A small multi-label image tagger, trained from scratch.
Model: 48-pixel images, arch convnext, norm layernorm, activation silu, patch size [2, 2], widths [64, 128, 256, 512].
Training: muon at rate 0.034, 6600 steps, batches of 256.
Data: trained on regions of photos with short descriptions (Visual Genome), 8.3 epochs.
Rows from block 8 of a small multi-label image tagger, named by matrix and row number. Rows with one number belong to one neuron. Each number is 128 + 24 x the weight over its row's rms, rounded and kept within 0 to 255. All counts start at 0. Numbers have three digits each. After the name is the row's rms in percent of the matrix's.
After each neuron's rows are labels from the 100 images, of 14848, where the neuron reaches its highest value: "responds to" is what is common among them. Only what is clearly more common there than usual is listed. The data: regions of photos with short descriptions (Visual Genome).
# fc1: MLP up (model.blocks.8.mlp.fc1.weight, 768x256), inputs 0-255
# fc2: MLP down (model.blocks.8.mlp.fc2.weight, 256x768, transposed), outputs 0-255

fc1.474 112:131132164137086083091157107097145166158154100094096100118130070140140134132131108101162129106101143122132118135120174092135155125147114115138122135143100130206187113155119112132143165117164136127133151123156095115114111103143119152137153132149111159111152125125097116129099106148142108124143126107141118114169115131138125145150136089109097138118117141105121154143098129107106031113143118121119153160116128134122157165114131125110097139151099124119141138124184053161127109147122167124083129126159123099136105119069131145142121110130142152157142109118131158107122143110132120158111166158150142172109151086116111113176113104116148137126098098101158157145155124125082086152160123127115158141174131138116139153084144121101099158136125104126168107109127123160139127135094145
fc2.474 115:141103124130091126081160148139062127139115123110123119117130114122105131104139071137151098142128150111128162119062134131126111112154126145147127119134149161138142119128131092096086110113130115114157149110102136149127122162130139141138117136130144076143130103118099124113160111162094116115103138089121065082112125147137130114146126170139107137122107144120133142099121166094091094125130097154135143141166154105132096129135138134130099139151099116167113122145091118146126177128150127114126130156159091145155178122125136130174118093131144170096139072160138153101082111119080132112144114108105134076149156154122129154050125114141115160152095155149119109167180108140142143135175160088109125137145136122141109109139093114095101150078160090141127103117152088110131119120129097
responds to: text has "zebra"

fc1.311 130:125169124094176089107113138148158129127127138121139140101183131120136126095125144148093153114151120169123138112117115116148138113149119151126146161129115110171132130089154041139112136108119139102155109125122134125121113074155142153149125134132122101159117106142113129164113130181080131109099178134146133150127141134150115141143162114141114131115160156090151142131101139120120106140151116096094151150172117130070125105121130135104111144140171132116111122153145137153142185173156149139112097132121137133091151118154103134137156130147104120133145122105157080114162125114103122165137054092107150144119078099160112073125110135118094097123118123109095177106101138115099166126163109098131119111157152141112103107131103134106111141108140136120175153137127100193164144132106154
fc2.311 130:148103070136095108124124097158140163156097099127144160079145157122079102132119146143165128118094138120146183116146149131125160130116156152101103140124114125123113141145151091169117132140124177129127089140103140121112161156129092159118097123163121199099122139151165143190152102111127125116102140133120171117151146075147147152156083127106160128114097159133110114080130155117136121116122144091126137157154143118148154103111093151127109145143120062128157113066110131100099113184115116120132140125132097117122119150131081096120089158113175130155133116121121135121146106145105130148128130118136115146130155140099151122096129119185129080154168129098113121132141114079123146105100169125140117129118127128090132114147163130161148160165125151161122161116123121130140125140151096
responds to: text has "horse"; text has "brown"

fc1.580 093:140104131157150095145134128127158104100121073147142092136144145133102127138106140121146089156150165134142115146064167166107121137123130129122117125083150139132153123123156125145110081157120146116120132160143192124143127148120114153165108151159152150114146148134089124116140101101136147120125115170186127135136093143122120114117125178116119102096080149131097164163089154101133161112133150090161123100144115144145122144107120124095118136064144141112101082121159134109143139149120102103099158131150098150108118139165136095124102117130100174120115160187090134122104120160114136081095148125159156151162122069128142105142120170146118120136130085130104064100135132129127144159129110105139101136135143121124114112151173135102135109108078169141122128148109121147156097092120101
fc2.580 094:139098130112162160112088123144129153156128138111110176156095095112135135085135153146125148151161129103086178115103138143158135104141097123094154118136109135127091163146164098158122139116140169146115120098102103138128111149141109146113155150177135116163105095113149139099102120105119145108116131118098128131090106112131108117128121162107137152149149135111140127106100154104152126131136080076122134118108165118181106132133098157145086079155131146127133140138115104154105105122139187088156123091126145113146139138127128146106127153101113166110124088132159143143145105128104087182107089100147153123163113135122137136136128125148106106164160239112096097182151085137115129126131153129101078100128104145122090140133120099129139131135121091153137141115123160137133126114113102
responds to: text has "sign"

fc1.672 093:155090110133154134138119114141125114129148093077152148134133153140112105124084124174123146140129133090153111115152156151130142139097089154145133144127124110173151130130121128159148133129127135132142111111098136136096124158102134126093133104135109107127141141125169117146146153079152136094154129163133145069111136124119100089093111178149192143131150099156171168108134105087158127157116133131146134156122151140121132124146150146128120089128145143121124086155166124154138109089121098172087100113111133131141099113155135176155100165134150114099130110107109111125114135150115150113110136089118126145106136134117154082096140086108121119131148129169079154100123149159141117140088119092161139128118116110129160171096127110161152120118107171068149177108087080179120111124185124
fc2.672 078:142113153107127115139117132073134140105119104166147131152133143108126114145125092089114060099109133147151136106142164153125118147135126154110155175093145119147178137161108133124142108108090109119103064117122128132173140160138115137137114106116110118146099114135121113144126098114125150147165132132170206110097140180158144102096145163153147130138168107113156147071144155124101133141129151123112131114131122147121149154106112137096106161164120119124148134133121143109144130173111093139103149159120155126161179117126173143132101095094131134123107135130139143107139090148170161133133115142119097139159103119109176163109112124077093117197138100136093071135120164131155161114186146132139123129117127142123103132124124134160115145118113118092155129144110132102071137130166126
responds to: text has "clock"

fc1.425 075:112113131153109161158107119134129111116118147125141149140130102161131118101097190121140119161116104112128107142120115158126150066149105143127103120116102121186167111137129097122108126141146137174128104116088137125133149185096148122109119143104141141099144135142143133099145107160111104123117188123112133136174102087111133144177087129121155088150125155109142136140114153107109110091079127136139147113167127085154116122104117130072119102137136123151171131116161143151134136098081130115078083144146152126131133119135113161093121145096125182126151109133127100081121166133144117123099117126078144140144124158174139119168150075122148175137110098134106165149118137108129142130146159094109135146178107120134144134156132101158148106102098136189093160131136133113105135137159085
fc2.425 077:171131124163132114114113151129154137171127142120135122101094130136113116174143124150131130141138146099126104141118106110112151197118151098155138134134156112101159187100162196116142156117154118112131166158149137124098126149115198111127171123108138098102171122140120167095130151163111073117134113146136124113106140146102107122115114141122147097113151134150114141200123134172151114122116127102150140106157175156125116115103185186120144118187132156117134159165143156137127096115104111140133113172171117142122129164092140143159110121079116123119102144151101142161121168160152123143115122142121123146133116115169148115090150105136132128151107142161133117143153148125149106119135168131093159127126103123122094124138150107135103156141129137111119097115123132075117186097147152
responds to: text has "zebra"

fc1.670 111:108117122093118097163133112185147133109154109124145129118139152126167067116111136152095162134134126103134144120144162134133123109136121144131087116160102148137163137096127122151145120146103118125117109128094112140181078120130142118168113095133116161119128139119147130088143074142134119157161138123149136128151152101139077147099110143144159148121106134128186177094129139137153125109158123147151170160124127142143147141093153135141118095176132106114158155131128077127146129110162154120105122116102091130128102111160126156109144155083127062131134121112137106131120125115131146165118147144130105115120155101157150083035173113097173073103169097146112110116139131135130161116104145095094143126143127112139165110112070136109149104124110135104159153123129102159113116120157145
fc2.670 108:126111189102132103131119120139135144079130141145155123204112172122130089165149175128133159091156116153099120168138116118122110158132156151127136119128150093129145151146153125148122139148160130151153137111161166090120161175133115148101113160120116125164115110140141101139146072126163139126116115124137138096116089164123114102086106129138147126130162143106140162133131092162130167099168130095103135147135092119129153158130092163123105152111166103137092134159155103086078154112131150108101152104147130103135132132138140162163097139123113113122126131110154134121137125131090148104120122143105130110107090153119138126074168117095137073153175152112106149124098139174124133172113122156136113115124100100101123093118104108149090141101166126077155159144097117145109130114128167
responds to: text has "clock"

fc1.359 089:102122151119127128122150128130094114128101100115126104097137125120111078130131126098122100153129139142099110141168142144115151136125137148128170101113161141186107129103189109175129099144155095149106152128173162152100165146107107125123125126124131111118122123125164129131174119130084153154138108129129134115110115137145113153112127126135111143134147154098084129099086127119129150161153147178095089129147129114135184109151140108118090108121122102130139090128129171119101049103155156123116152118129104089159142141123174136101095121158124124106156101152147146162102111135121155112157144098109127118127133092169127101139063122126121148093135126072101183126154130104130147168165133101106161133138112140153148162128100127060143142123100170098111091113149101142092135163136134
fc2.359 084:109156092130092139152120144145142159115145077114100173112077132119161128128134132140127171089140138112199115117091152130114143144103098111134131146141125119142153117106104149152141151114152111111157131130125111118143162156164074133156145114135127099163181114120102174150127158113112132145139126153089109121140158140136116125117103153107152098133161135137161144136123128121138123145078160116151146127111158166131085091153128131146178132123097129105137109134142147080126162140133132152148093127108155088109155149135114102134131127147136138109149149094113073151132128131109123134156082126137101096083129142106104179167121148130154118196091152147125139155160093146102123131149121086108141047189150114132153102135136156136135134119156139128108107120119122184142111099117147
responds to: text has "sign"

fc1.639 103:157128150142142128158125107121087132105164164096155173140125174128155134117119151111128133117152102123096132164120104135139123086123088148082149155128126136148145101131172096108154137088153149156120137099159143152133092127121143182169126127140121127104120100126119088103165090122106075081142158162127116121122130147121132150127109141163176134093109094118131136120106151113151140112093159157109117148177142079165092142110136099131159155150142096132142116148075086135122103113108120106092192121122136147110131135086125131147127107154116112104140125119155128128105106162095137136086154164142143122103178117176123109148098141138127119143128117140144159157152099097115101151153162091134145103122101122123133149115166129087133124138136138151121160144147142111065169073107119
fc2.639 102:122132082151101081124095117133136117145092105104139106131116113115114104148088120111126131145119131091157150113101127147122167171156180118151107108145159109139158143136099131117139128127120126124121151145113127092110148122155120153125143160152138111092127131131150113140130157136138101143168141152112119111108157102091125115103152174171155163133121158097093143113104140145124098128116129085120147145148141090101125059107111127147133156144127090152119147109082168140150101112092145136149147168135154189092108149150152158162125165137150097165095120179145151135134125144098095131153110163131125128133118148135164139110131139084145150190108118104097137147153212134109078136101105109102176137126128123140110091122151138122114110105140134172118150161105111122103152155131173
responds to: text has "horse"

fc1.587 119:116156149165099162110127130174097098121101114103140111099110128131121130160121159147127110115109070118160148142129141132129135164147144139151104108134166173109083103137113148129132125088108133170117114144113129127115128099122127127175138089144151122139146159096144135168141106133106169123111111138109164101121110128142117098101161113132127124122116104144176130139146119150087117104115110084074122134125114142140098101123121090092164121118127144116115161121135133132111125134125132153092119138126082156110125129117158113162135140159133108094127119081132158142143106170175115129134160138162147170155119148157116084116147086071159088170151114173144149154128101060102129136176124151105162131140148112131140129109145155150103089109101179132120134124161199141123149143078161
fc2.587 112:143090069157127107149108104091157142090160157167092144196105128088101134096123135151061091142121078108169131095103124158149100171196114083101158117141116124177115141142118144116116133098129112064150106110128160104143127174108106089134121100138164138121154108137143113111123128140097106103096150103149136114151095154146159095101144126106150154127096135109132106117109131138165153132143134156164116108124130101132154123112153115138114090119167136090117134144128148133158133156133140114119125130167133137137132163156170126135099123112088103134140181141101133135168144127134126139162136151133112093124113129122127168126112105142122109156131086129140149116144084158115146116164097169149131099116103137133138074108143161120134128098112108138144096143133098128107136096135110
responds to: text has "clock"

fc1.398 117:141085120133126155162099101128155138095092111132163104152145137121140093134132155158141149117152117148118185103135136126117153088132081142118091084089113143148115110158138136122139108153060095137133123126106089126129117143112126140092117115138099129158155135147122144132124103110157112100160099104121134139205151110124086103125190157170104154111146109119087139103113126121151128146167063142146124153126126115131087118106131155149137125108162120139172097107143147130118106124126151163134132141095137132096157131107088138140144112084152123147103147152151121098140164142145149147094118146142125106116156125161174111163079092113108129132129111089174118132169113127158158129163134118133130113151127083176109130122129092134139112137083139107178097129082169117111132128134151
fc2.398 118:108116096135111101133136110103095184145158139130148139118165077112096127126121149133131113156097138154119119071143135134118111104127152098111169103190126124109136138146113176147113142105164103112098114098135158183149145151122125121090142142159097166100125142090147131066138141122140132130059118142153151154100161141121119127131095127157126121119098145122178157115119160134134096174135117123148125145176090174116142085137106118125138148135090133124148119143124124087108134112158102092081119134129130085094093145107152154113125138146123113146137134118088122165138171125130156090127093104099125125120123085126121141167095103165111118150132090120150130095131146151127077137099173131111146121137148124066150144116136115111138125117132167090144145098090136085105135129113133
responds to: text has "blue"

fc1.355 125:143106124121150130124142149142128175122152115153148125139111150163088143150153077102115107136129167114125104094083136098149124135126109150066151134124132139155112103089124143177114137134174086107120130119177138126129139123156127142154180099139108149124142162086127169131117122143129155105144092121131139120152135154128102100129134130110144115111109148133115171144179113113074155099109141114125193101118093117138143123124148147113118107121123135094156124100106123134166155106120159142116123155108141078115109169163144181089113148182131132135108120134119131132120118151151100114114127109085139172140164121101125103143142147110129121131167114125182102102139083087129106107096093182124107124154130114138134142159153112133140091122108136141151139055151130173176105095123144
fc2.355 130:112122083163120152081155146083134083121124152166110130153124136114125091135133149148140117126144149153102152107135169133159140082135126090121138105113166172138108146150125133149155157111098158145139100114142165141097163125133128123131104097108092122152149113121112132121104109128134104114146122177130137124112115153119087122189167120147122130131096117131138121128114124144108100112102124169153129147113072115149096102095092129139076146107151135126101156097153142117136147127126162136146096073064108120163153146166141131096105128080081125093147110093090122102120141126164145185085117096144141140154112116119135118148147141124133133128095153127163128148156125137157138104127132124099122154154101159091122159098109114210167113121124140120104126120140132181105123132089101
responds to: text has "train"

fc1.183 091:133076105134151123126104143115186140138113129186097157137102095171137116115130122187138121097108121144131143167110122152130162096109120119120117090141155117102163145116111095071164147114144110105099149130115109145115144154115157142141101142160137130111125108145125121125100144151158185128149158123119093099146118131100141146182113093174124146127105124105124164150144137106117104160147101154156113097107108164136138129112146133146158117114108072165147159152153134093109122117145115141119135122169093106124141132140155104135151140089128145111127121072101149138102139097099139101129110127157118106100134111103140105139125108134193110053143119112066078092137163124148107122124122145144140092153138122125134145116189149122130153132100124124121170116137143150159161086107149
fc2.183 102:113147182117150139153129083119123093140112097160094140100100110136138103145148132124122165133053113095112147100130142109139093153128106158098124101109095136088123134182128140130140118103125114160101143111123102074138149107128113124133078119118078137116148095131110097103105120101143086110086144132167106119099113127090117153149122145103135156169117155086134120111169179162114125152157116130121148129110150124114132115088166112130149116149080136143156138147198124105140115141141104110116147121147123139122138122171157145153138116128131093134141111075147159137098107176143143124102100078153104167069126099104138111134101095108138138143162168135110181128157123108135132121160116116138142133117114127124115086157127123136140126171145128179163086131139152133120112132119104
responds to: text has "clock"

fc1.270 110:123109096139100130119089092127099128143111110141123076093139082138138178130110149090127109128146157122174129121151115165110128144145130129126142139129125159122112162116181177133131132132157111152115127145116094125130114117150127130143137102131102149114119190087157140149139086176105155129155137143123132133105131136080102159092130114135146101132101136076124116143147123115140115152184144125167120091155095121111093131115104111127127125120174093116162133142129111145146070139091121089119163135135068181115066104157117140119155141115093117127144115145121147084109134103094135099142177152105162086160192120111102087150173142134094118122142112131126151142146158103134129150130116129102130129135153091150112124098177133116110115141161106129122150160128131108159158152154140
fc2.270 110:132181132091162137152097129135171153122112105098112152100127127110134149098138177151147122127109102133158092176157128135137125168180139167112109150133151089131174131082128110142163135116119138159133148157158165131116167141153074090117115095127161181108120110111128098131100137165106142124114088110144113081145139120136107149167131113147094129141070152161106124095126119129095126146101141118118150134141114120159146100152093115130171104162156117095178146144122124134104146126151156133120144124108130102125090133142136158117094130106172129115113077117163133139128137179142151096098118131127120128081092086119140147159149146095129177200137155118140148111161103140131130149169135160129134105132104115119132109111132163141138127171097146130139146142118087116140160120119136
responds to: text has "horse"

fc1.307 105:122114101090168149160135126122122104136089136116140102122146126141176172139133164163143143140114113165120143127123123134102147123118114126107089134114127128074094137158124083136150131104114142075128062112143089091138098136119142137119171127153134135158112103101096093121151151109117191121130146125116123101153120151118120141125113116128149101136131147177115101111140120164132149089132085159096163119177113140123185129145048134170152126145129145126136160112151182147125137127109139101119142124126119113111127143114105135150101133104129145069156163150096151122130133129136111157147151119158152060108129124110111065093129138156117145096148164114134068098120152117153091169111124141126125093141115148089136095170154116128122140135132116144103150104139103130113140156150116
fc2.307 108:126156102079143105134146158123107108100174139133117086120143112133120160133175113117088105148116104116128133110099130151153148119124103114174145106119131147156116082130135135114117140170093172110150192132116133116082137120137113108090148141140130105068106136062131129173126155119123147157158142157130128097143208095129134137115168140113114130151126115093115169123159189100090145154122174115109123111137146147148142082101199126129127105123146132134128158118118133122104134127136127113138177132122157129124128189118119131194119131134123130149147126151105177124140146110124105147139134130114113111174120129146156151171114138161149086097124161117105110122142114092142124142123131140150131093123120143104117148064158112085112141137141164142114155129108119129140124107163124
responds to: text has "sky"; text has "clouds"

fc1.124 109:109105094113205099149138152109119118129119107147128107141139098115107112132153151128122135145156133161149159096132107157074126140142124176120133150139119176085110160107179220098097138148147097124127110135143141116150160097186131156138084148116116153149119121109148129142154121155132132133095128132134096129110100124164150101145131147090145133127163109144080157095117130120152129138139100123132099144116132139081135148179118140155111153109120150141102110142102120130151105131144121074088112139125080154117093125099102151118113087093163100137127140129130136108136092174145190092174159159135135120150132141128126085095151137085112126104115107128116104117151126153113117138164115154116127132144137121119174140121127115151114135136069135135131100078138143089124136153136103
fc2.124 120:104146114107134096105127113109139110150142112137118092154107108119152126126143154151170107091131148080138149114183144131171126129116155151103106075137139111144129130174150089121165131128139126115098178125127168117123124132173095125078073151174135167142143099139149088077148126117152149125126101144117149084165122100104108108137138168149180133120148119123115078096135159102157107149109126119140155124147117089122116143154102113135095083127115121076162111086151174137127122173120086117149122100074135084124155094098121166151144135150135106115105098149129139153145103113136121140127160146132125116096105099109138125142124159130087118147152128151132131139118096120119139146120108082156150119148115128107113109137106129150146149142068144097134056141121144119143120129134161
responds to: text has "sky"

fc1.80 068:124117145136179134110139151134092144121108147096078095127143136176151124132086153162092120125131161146143115104144141082123174129169173141158110100141143125214150130133125105137101124120126143131133129141116109162123137160116143130151134133095099106135076145097091168155136150100155111111151108104119116108121168144137148106151106110087163140080096139132117163131099150082151130111117100092097136115115120096149172105133126076102082143122135127132097116109146168090130126165102124120147128113134121088129131146054123109112150130118115106120133125130180110093127084120101128130099111127103112161133145117165134114155139134163132149186139119106115131141152108106115120119154153130150155136119126189122153160125157117159132115158122121129133078108123170139082104141148123
fc2.80 067:106093092156108131129116141121114093151114134138109090132165093121126091145100136150147130127129163095089124124077130111132131121097142166150089165116154132155182141137179100085134092138153098116178111108097104130086058125116133157113136122095140086153122131121130170095120096106078174124139148150100138146124112192115146123122130092128092142120168152123127114134140142122142123181125134110162124097123136128147125101146132128132096142124173125132130139098118129096092115121163129146124113174128163091133085143065114140131132151171105121109126134151133138122116177150133120134153079139118133067134122109108107137105124172150097143149099164123116128111105172131167158136187126120137107126164125144144162118125113171138133132109133120138121171138153124122124152128126100
responds to: text has "sign"

fc1.81 098:128088142121139148154129121130128150102097131110150081112105164066102141099118115123158149090082132122129106143172075112153107092140160155135101133180081143085137136160125120115141140119130123160155134102162130159137165110129126091134078136116150184088118170149124103111106126135136175149121111106151132145099187110161119088146153138122122122125147116134096150147102124130123127130145121101134060161072090096133091098099143102138115127144102132125139138123113115130126154113167141088141114117144110125149135164110130143154171172152103106121153113101131151166138166120159130111170136096135144145112137131137120111112146149117142127159146135125119107145140102152129140138163151118144067146162137140108082123117098118113141096106145109172107133082152157133099149152170129
fc2.81 095:131120185114158118108131151138179106112130106086109099105129104145142127105145141134154163129121126138141095128160148133121138136105131139132107158104130159128111128165069115169166135159111142150129122082106172112104100118135106156157130095144186134078115144120130161198124136098133097119120142147136184097109127125093133119146169093142095103119155102153087117156140160171108145143136141095096159146128161135119098139127134123162096093102107123092145144183166113152144085139096137108124182119094146113133133111121126130134121177122122114129117160094112082096110150134117139141168109131127114124136136094119127117138134165140093148081131156135125115111142131132112066157165139138149132131116150143109096128111107143116062137142154114166136133150148158113106124156139174
responds to: text has "plane"

fc1.338 107:104162155078122143147098125155141172126139146183126125134103145105151097119143100144093146208091122124098139129178120132116119112105114129130131129152142150097132112088139136103114126131130168140102104135129096138160140148167081134183106165115128143100103166137101116128094124129126143125115131108129146137178117090149097145081136127107134123136131119138171140115170122113081109149121112136123106138186113174159139125102143123158131120112104108153129157114119115134115116142124144141131132120079141157126115145150181072136144160127141119116133132104132128113168111158105145109112162158138132066136107128151166106075133116084132035135126117123138089121132184142147131116094118107141115147134145118148154136109101129138129123135161128115112117163141113173073115130096142
fc2.338 106:128095206121130109116082146101154198146112163132083130168138136116143116119133128095138119076136098166094115136126128138117158171161114129083115110144137086085116134136128148101136111151122165142142098114159153105136096146095148108131141148171134099175114150097130169094185126114103132124138113155161098129154139108164139147085111164134115130129105122117115107122100133137107133110164131127125142141105108084135150105143083114154142141159168106129133159136169118157116121114145141098135161102077148150117161126144139128090088112119147081122093126139127122151126120123090130112102167183101178100078128143115138100142129081125092106113135152125110144106128136156105112098140128142110149113140099136117100115134137088143157151098132153128131136131135097120148135081113156
responds to: text has "clock"

fc1.105 099:121174164154126101149106131134145122121133158098079120132156154146136107109108150067135067096085123168144119142116116116146113180121109126082111126116147133164152126143143118103158150115120190148140175142119147152154131109116116122116123116128103136139107116128137112110150100137126073131132149115100127133122175123130104131154125154136108132144150147135132119127141107121131119134114112148138189149156093101112095126123101101131130121193123119077143157126130101135145086104129156141076128152162154095087145089096118108098093112158143135156154118117122155134143121115139126134109142124113163122177176121129092112131158092140110149139154158086145106128121099114139180145144135083086172127187108076133154123135124122112157132131130104139136166138144087122077167095118107
fc2.105 101:130135144144106125137110150130128118200090110102131095155130118161113141126095118150192093121124126135118138113125121164099095199170163150154126144097140115147147125118165135111138132139126129129113146140134151122137132160148133125142157133122182153132091131140125129117152151116129100129136093164139097096094138102118112128115179165120142126116203178143119114098157163114126086144167138124102169135154126147132163140120140144135090133162093134142088131154135175125147153131116108134102132111150098120091134149106144115170118147140130108145127136148136158145134125150095104140111128127101143132058114119166152100101158127128169163113112148102112152151146119148095123123094156110100158123172125125138149098112150112123096092163154147116167110079126070120164132107148174
responds to: text has "zebra"

fc1.558 105:112136178156132129129147140134114125110113185125103119110166105119104112110109185112108120143144098086144090116115116100117139164117156104177143135097106149150134135123162132105134123146142111131126137125131135166151126119156132131158127100093156174150134142122145118128096103120169137138117135137174139133101107120133116129127132121140127147059082117122130115095091118126136101145136112157084107155196108128185179135130123107132129096151136149152143108102105175105156097063154108107155135154110110122140122133075111148073129145112098121123162111111164110104125102111133162152152140095111107104100127112158146107177150149136117110104129111137101174110152103097129144123126118147132158125144130138133152131128172149047153121153122129137138135170114116173078159150114142
fc2.558 102:176130097148099126139141143184100140141134148143111109110073121157124077114162126161092128134098158150109117134102142138149140122105166105137154131128117113108120144133063124136119082141097115154172189133115107077094153169119105138132126114137117088094133145157103154146100112123128124146131137135074104160099164150094112157114113145127098135136136107124137108109121113147154101139084102123149136137112129134121136110122094110144152109150120148122137139109088148123210103100176146142139149110096115152141148117125103140136129142122131160097096123135163131127155123109080108148123091142090147079135140124172068102132140142162095172095099123137100130131161144153119107110150124162099111063166136161134140105117158137122144109133116124108130149086108118164156124135137133
responds to: text has "sign"

fc1.226 097:065146145115132128149125155116137129132117142136116131158171153167128114101159160138142118133098085112094119076147118126124146119089114087114111132158161127130130141160131129127147146129153143142180140107131111130088127164124082123153116125110144151122139134134139177121142147084106087165109118136141128094130129143149140164129098126163126122109174120141127106136171129102099178133138107162146095117107131174144064143142140183089135149133104112136110154149134110149111108137130124104125126117099132178137126200115123100090083133135135132079136149163112108123133125166102131113154139134112083106109162150143126091060098153149122095106109131105091125129172121128156120143127145065118131131096140162104111128129145152181155068156126125099121121152132146106142135107119146
fc2.226 105:129134159124173147105110103114128099144114164095128170153109095163148100132149120137114103164122115097066151127140142104097123116133136120141103129102131087138099106134205143143100115108164105131101174135129130142143168084117106152115136140109151130120149125101078146127131121105109126138129127118185110116100109133112133116151158117126099103107141101123127156146151119122094134161177146137112142150122125144121154118129116160163142131133140081124137156151154141134158133117131150095152115087124180162124166133165145149147109152117140109105104137121155105128126163130119108108078117119161172180129111169145176101167106126125101135120141171132117061134107175107170117120144133176133117103079127126080090109147151143096126158116163129140153117158125100160160113111140108
responds to: text has "man"

fc1.765 115:130127137138119123137170148151170111162108118122098101113111118126125160132111106103119163150150123099143111082124110173142162132114143158154138131162199120144176088136130150128132144093075158145145127148084098113098115137098088152180136120131122082126128122115152144183117122131123114096139123162103113116142147122133156151120138148148080186177128097158132104097112110104129096147156124120159104125110122119092106137105095096143091115140132154095149138127090102111148088153093151103151135141153200107123113097158127157109172138104092145142134125143139129132070132109130118128161166159160129116128126134141099100065105128119148087127131100115154168087107163122113129133145151135127104134134128124094112138094163123102118127145108117102123124141122112182160121130122141
fc2.765 116:124142173136155168100149106113140085162160147104167137117118126127110149125108155128121117140128133115089158090137147109055125145154090145139137125165127137147170158136154140121128127090119140103133131138155142100091143121119111129140156107102102153113127161125154086155126108134092071127096073141118133079116142123114106120176130153071188119116105123153177140142102128127159121162105150126123152100162119148092125100127128148127165158160083131171062163132122114123128127145135114118110103128118121147173140130163128133117139094118108089120144107159127124103143146107103141137117078072109144130139126109154140128147142101173129196106132161103149126091121104146135123126151088151173083111144138116116130109095123126156116126119139136123100130092130139157167114140105114
responds to: text has "trees"

fc1.411 120:111124135128119102138133132093148104124131154121119123115148156118160136105121151154162116073132075117076099098168136126147114129094129153174097159159141149117158108127169171128144140120141154139105149141086125124100085114071096149108101148125101042125121110130085136141103082138112141110168114127109137177093124094161127137136146143129137104125173116121093096099110152081106147110130150117123111176169106128127153135125122145161114133119129175131162126162106126152130131163109144115111103155171157103160120154117182106144128167093121098155106122155143130110146149149123153101125139134163109114134117130073106090098109120150127110116091106115120146162147147129118139160154127133142146111084137148157154181144127117122138097089133100167101143132131103146125145141125137
fc2.411 112:180122111160158153171090117111152131089143119115152110115130111131146135114146113117132106117093129149089148131113145130155110144178044144159105087093148159124150113087087124111110176107150120083122113128138159127109113115134158131136109128116116182131150106143169127107139117156083143116119113165132095083139131168076104134158142098128147111110146123145143113149141103123118153133168166118109130150108111113080132128162130108126143132133110109161111105142127127167150128143104124101131137112150109143147124117168126124096162190122115127116098075139149119117089131104119095178127153103123098117134129126134152131147167119156137168135122135117138081138122169133180088124146156130131117090124089134138148134121105138163132174117123092097115193173133171113149114134136124
responds to: text has "trees"

fc1.640 128:103123151137126159114156104118122112122148124113193160119123128134116113135142113106115149102114105092132114114101108115126133104252131125116160121126133137118118112115128118149135135118097126142095181145086141143144141082136126135115103109122146123161153150110135071097161132066106101202157161132148107143180131138123128160050150139136106147133165157145137151174137106112167125105121098148144143104142101175178113132122137158171152105150128173091122113123070097106155128146157143100128123145122150133137159103149148127112142110110144109106145115132120120095139094076139124122155152142123117123180113147107096105126145126118095144153095121101135135140115128133142104095120148122135113107134132127109146085123132136108150107122105127118129146109114080130136145132161136
fc2.640 124:137158157149111128127065160136134141107166124139120155107142121118122084129096173113130144135107129162127129111082129110139132141116144161122128168105152142153119125132101179120131108155135151167120130139083128118105106122153140129143116128126168094104166129121131167140139157107133143141083115138129178142149118101169082138183162159144146108117134170096148144144092078127117137170146178151145178124109114119088133169153115166131126132161128139130144123113168097152159098121133127121137085166119102133115124131119150119177099174126107136144136125105138116160080131158149120132094100144148118152159097127179143094105101165149113124110170147148152153130123158160068124117098141075131123149147116124114129128096135143141115133140110080106103122107109135116159069139125160
responds to: text has "man"

fc1.17 118:103085119116110126118126132156095117138106154109138094117135158118135120104147161117125108128136120144147107098162110090089162120157159143143128090134094140137146171158113159136114107104091154148165149137128105128164119103107109164128108119186108102145125137140108140114138138117120157089136151121109177158121143131123100131177169143133147146172132122146165161141123135091136149127084150151091131138122102112154169117118137129110132128121134119168154136098131139059164098200142142128121142126077144131120111146150149128121100136116115088148114096104127160141145133148139161107132126078118179177159126095109089105121164118114107134124117129191147122103122146122111159159139114127124127126105140101164128137125109140137114111117106134123079136083109182129074120131067178
fc2.17 109:153140145109118121117112113107138126100128104172140076084193148128116074112194134127091147110120120166171120142133128152174136109122153108116141094121131148143123134171086094105104104110122115111095129167162114129134112147098130138154156091096120127146123090151173115096143097112130149136104140154194126131144112165108142148130101126143114181137143101097127117103142129119138133129139136128133109093108129123091124110121197137131134112119145133106141164162169103091161126152124114139137144178133143113148137112135143104109151109095142117115142144110119153129111106112135159103110135133121147116078159116072151145166142160105108112177112130078116144120113127110093160136162146171096135160066156116111137133144097125106133138126132157107119117119096134109196125111149120
responds to: text has "clock"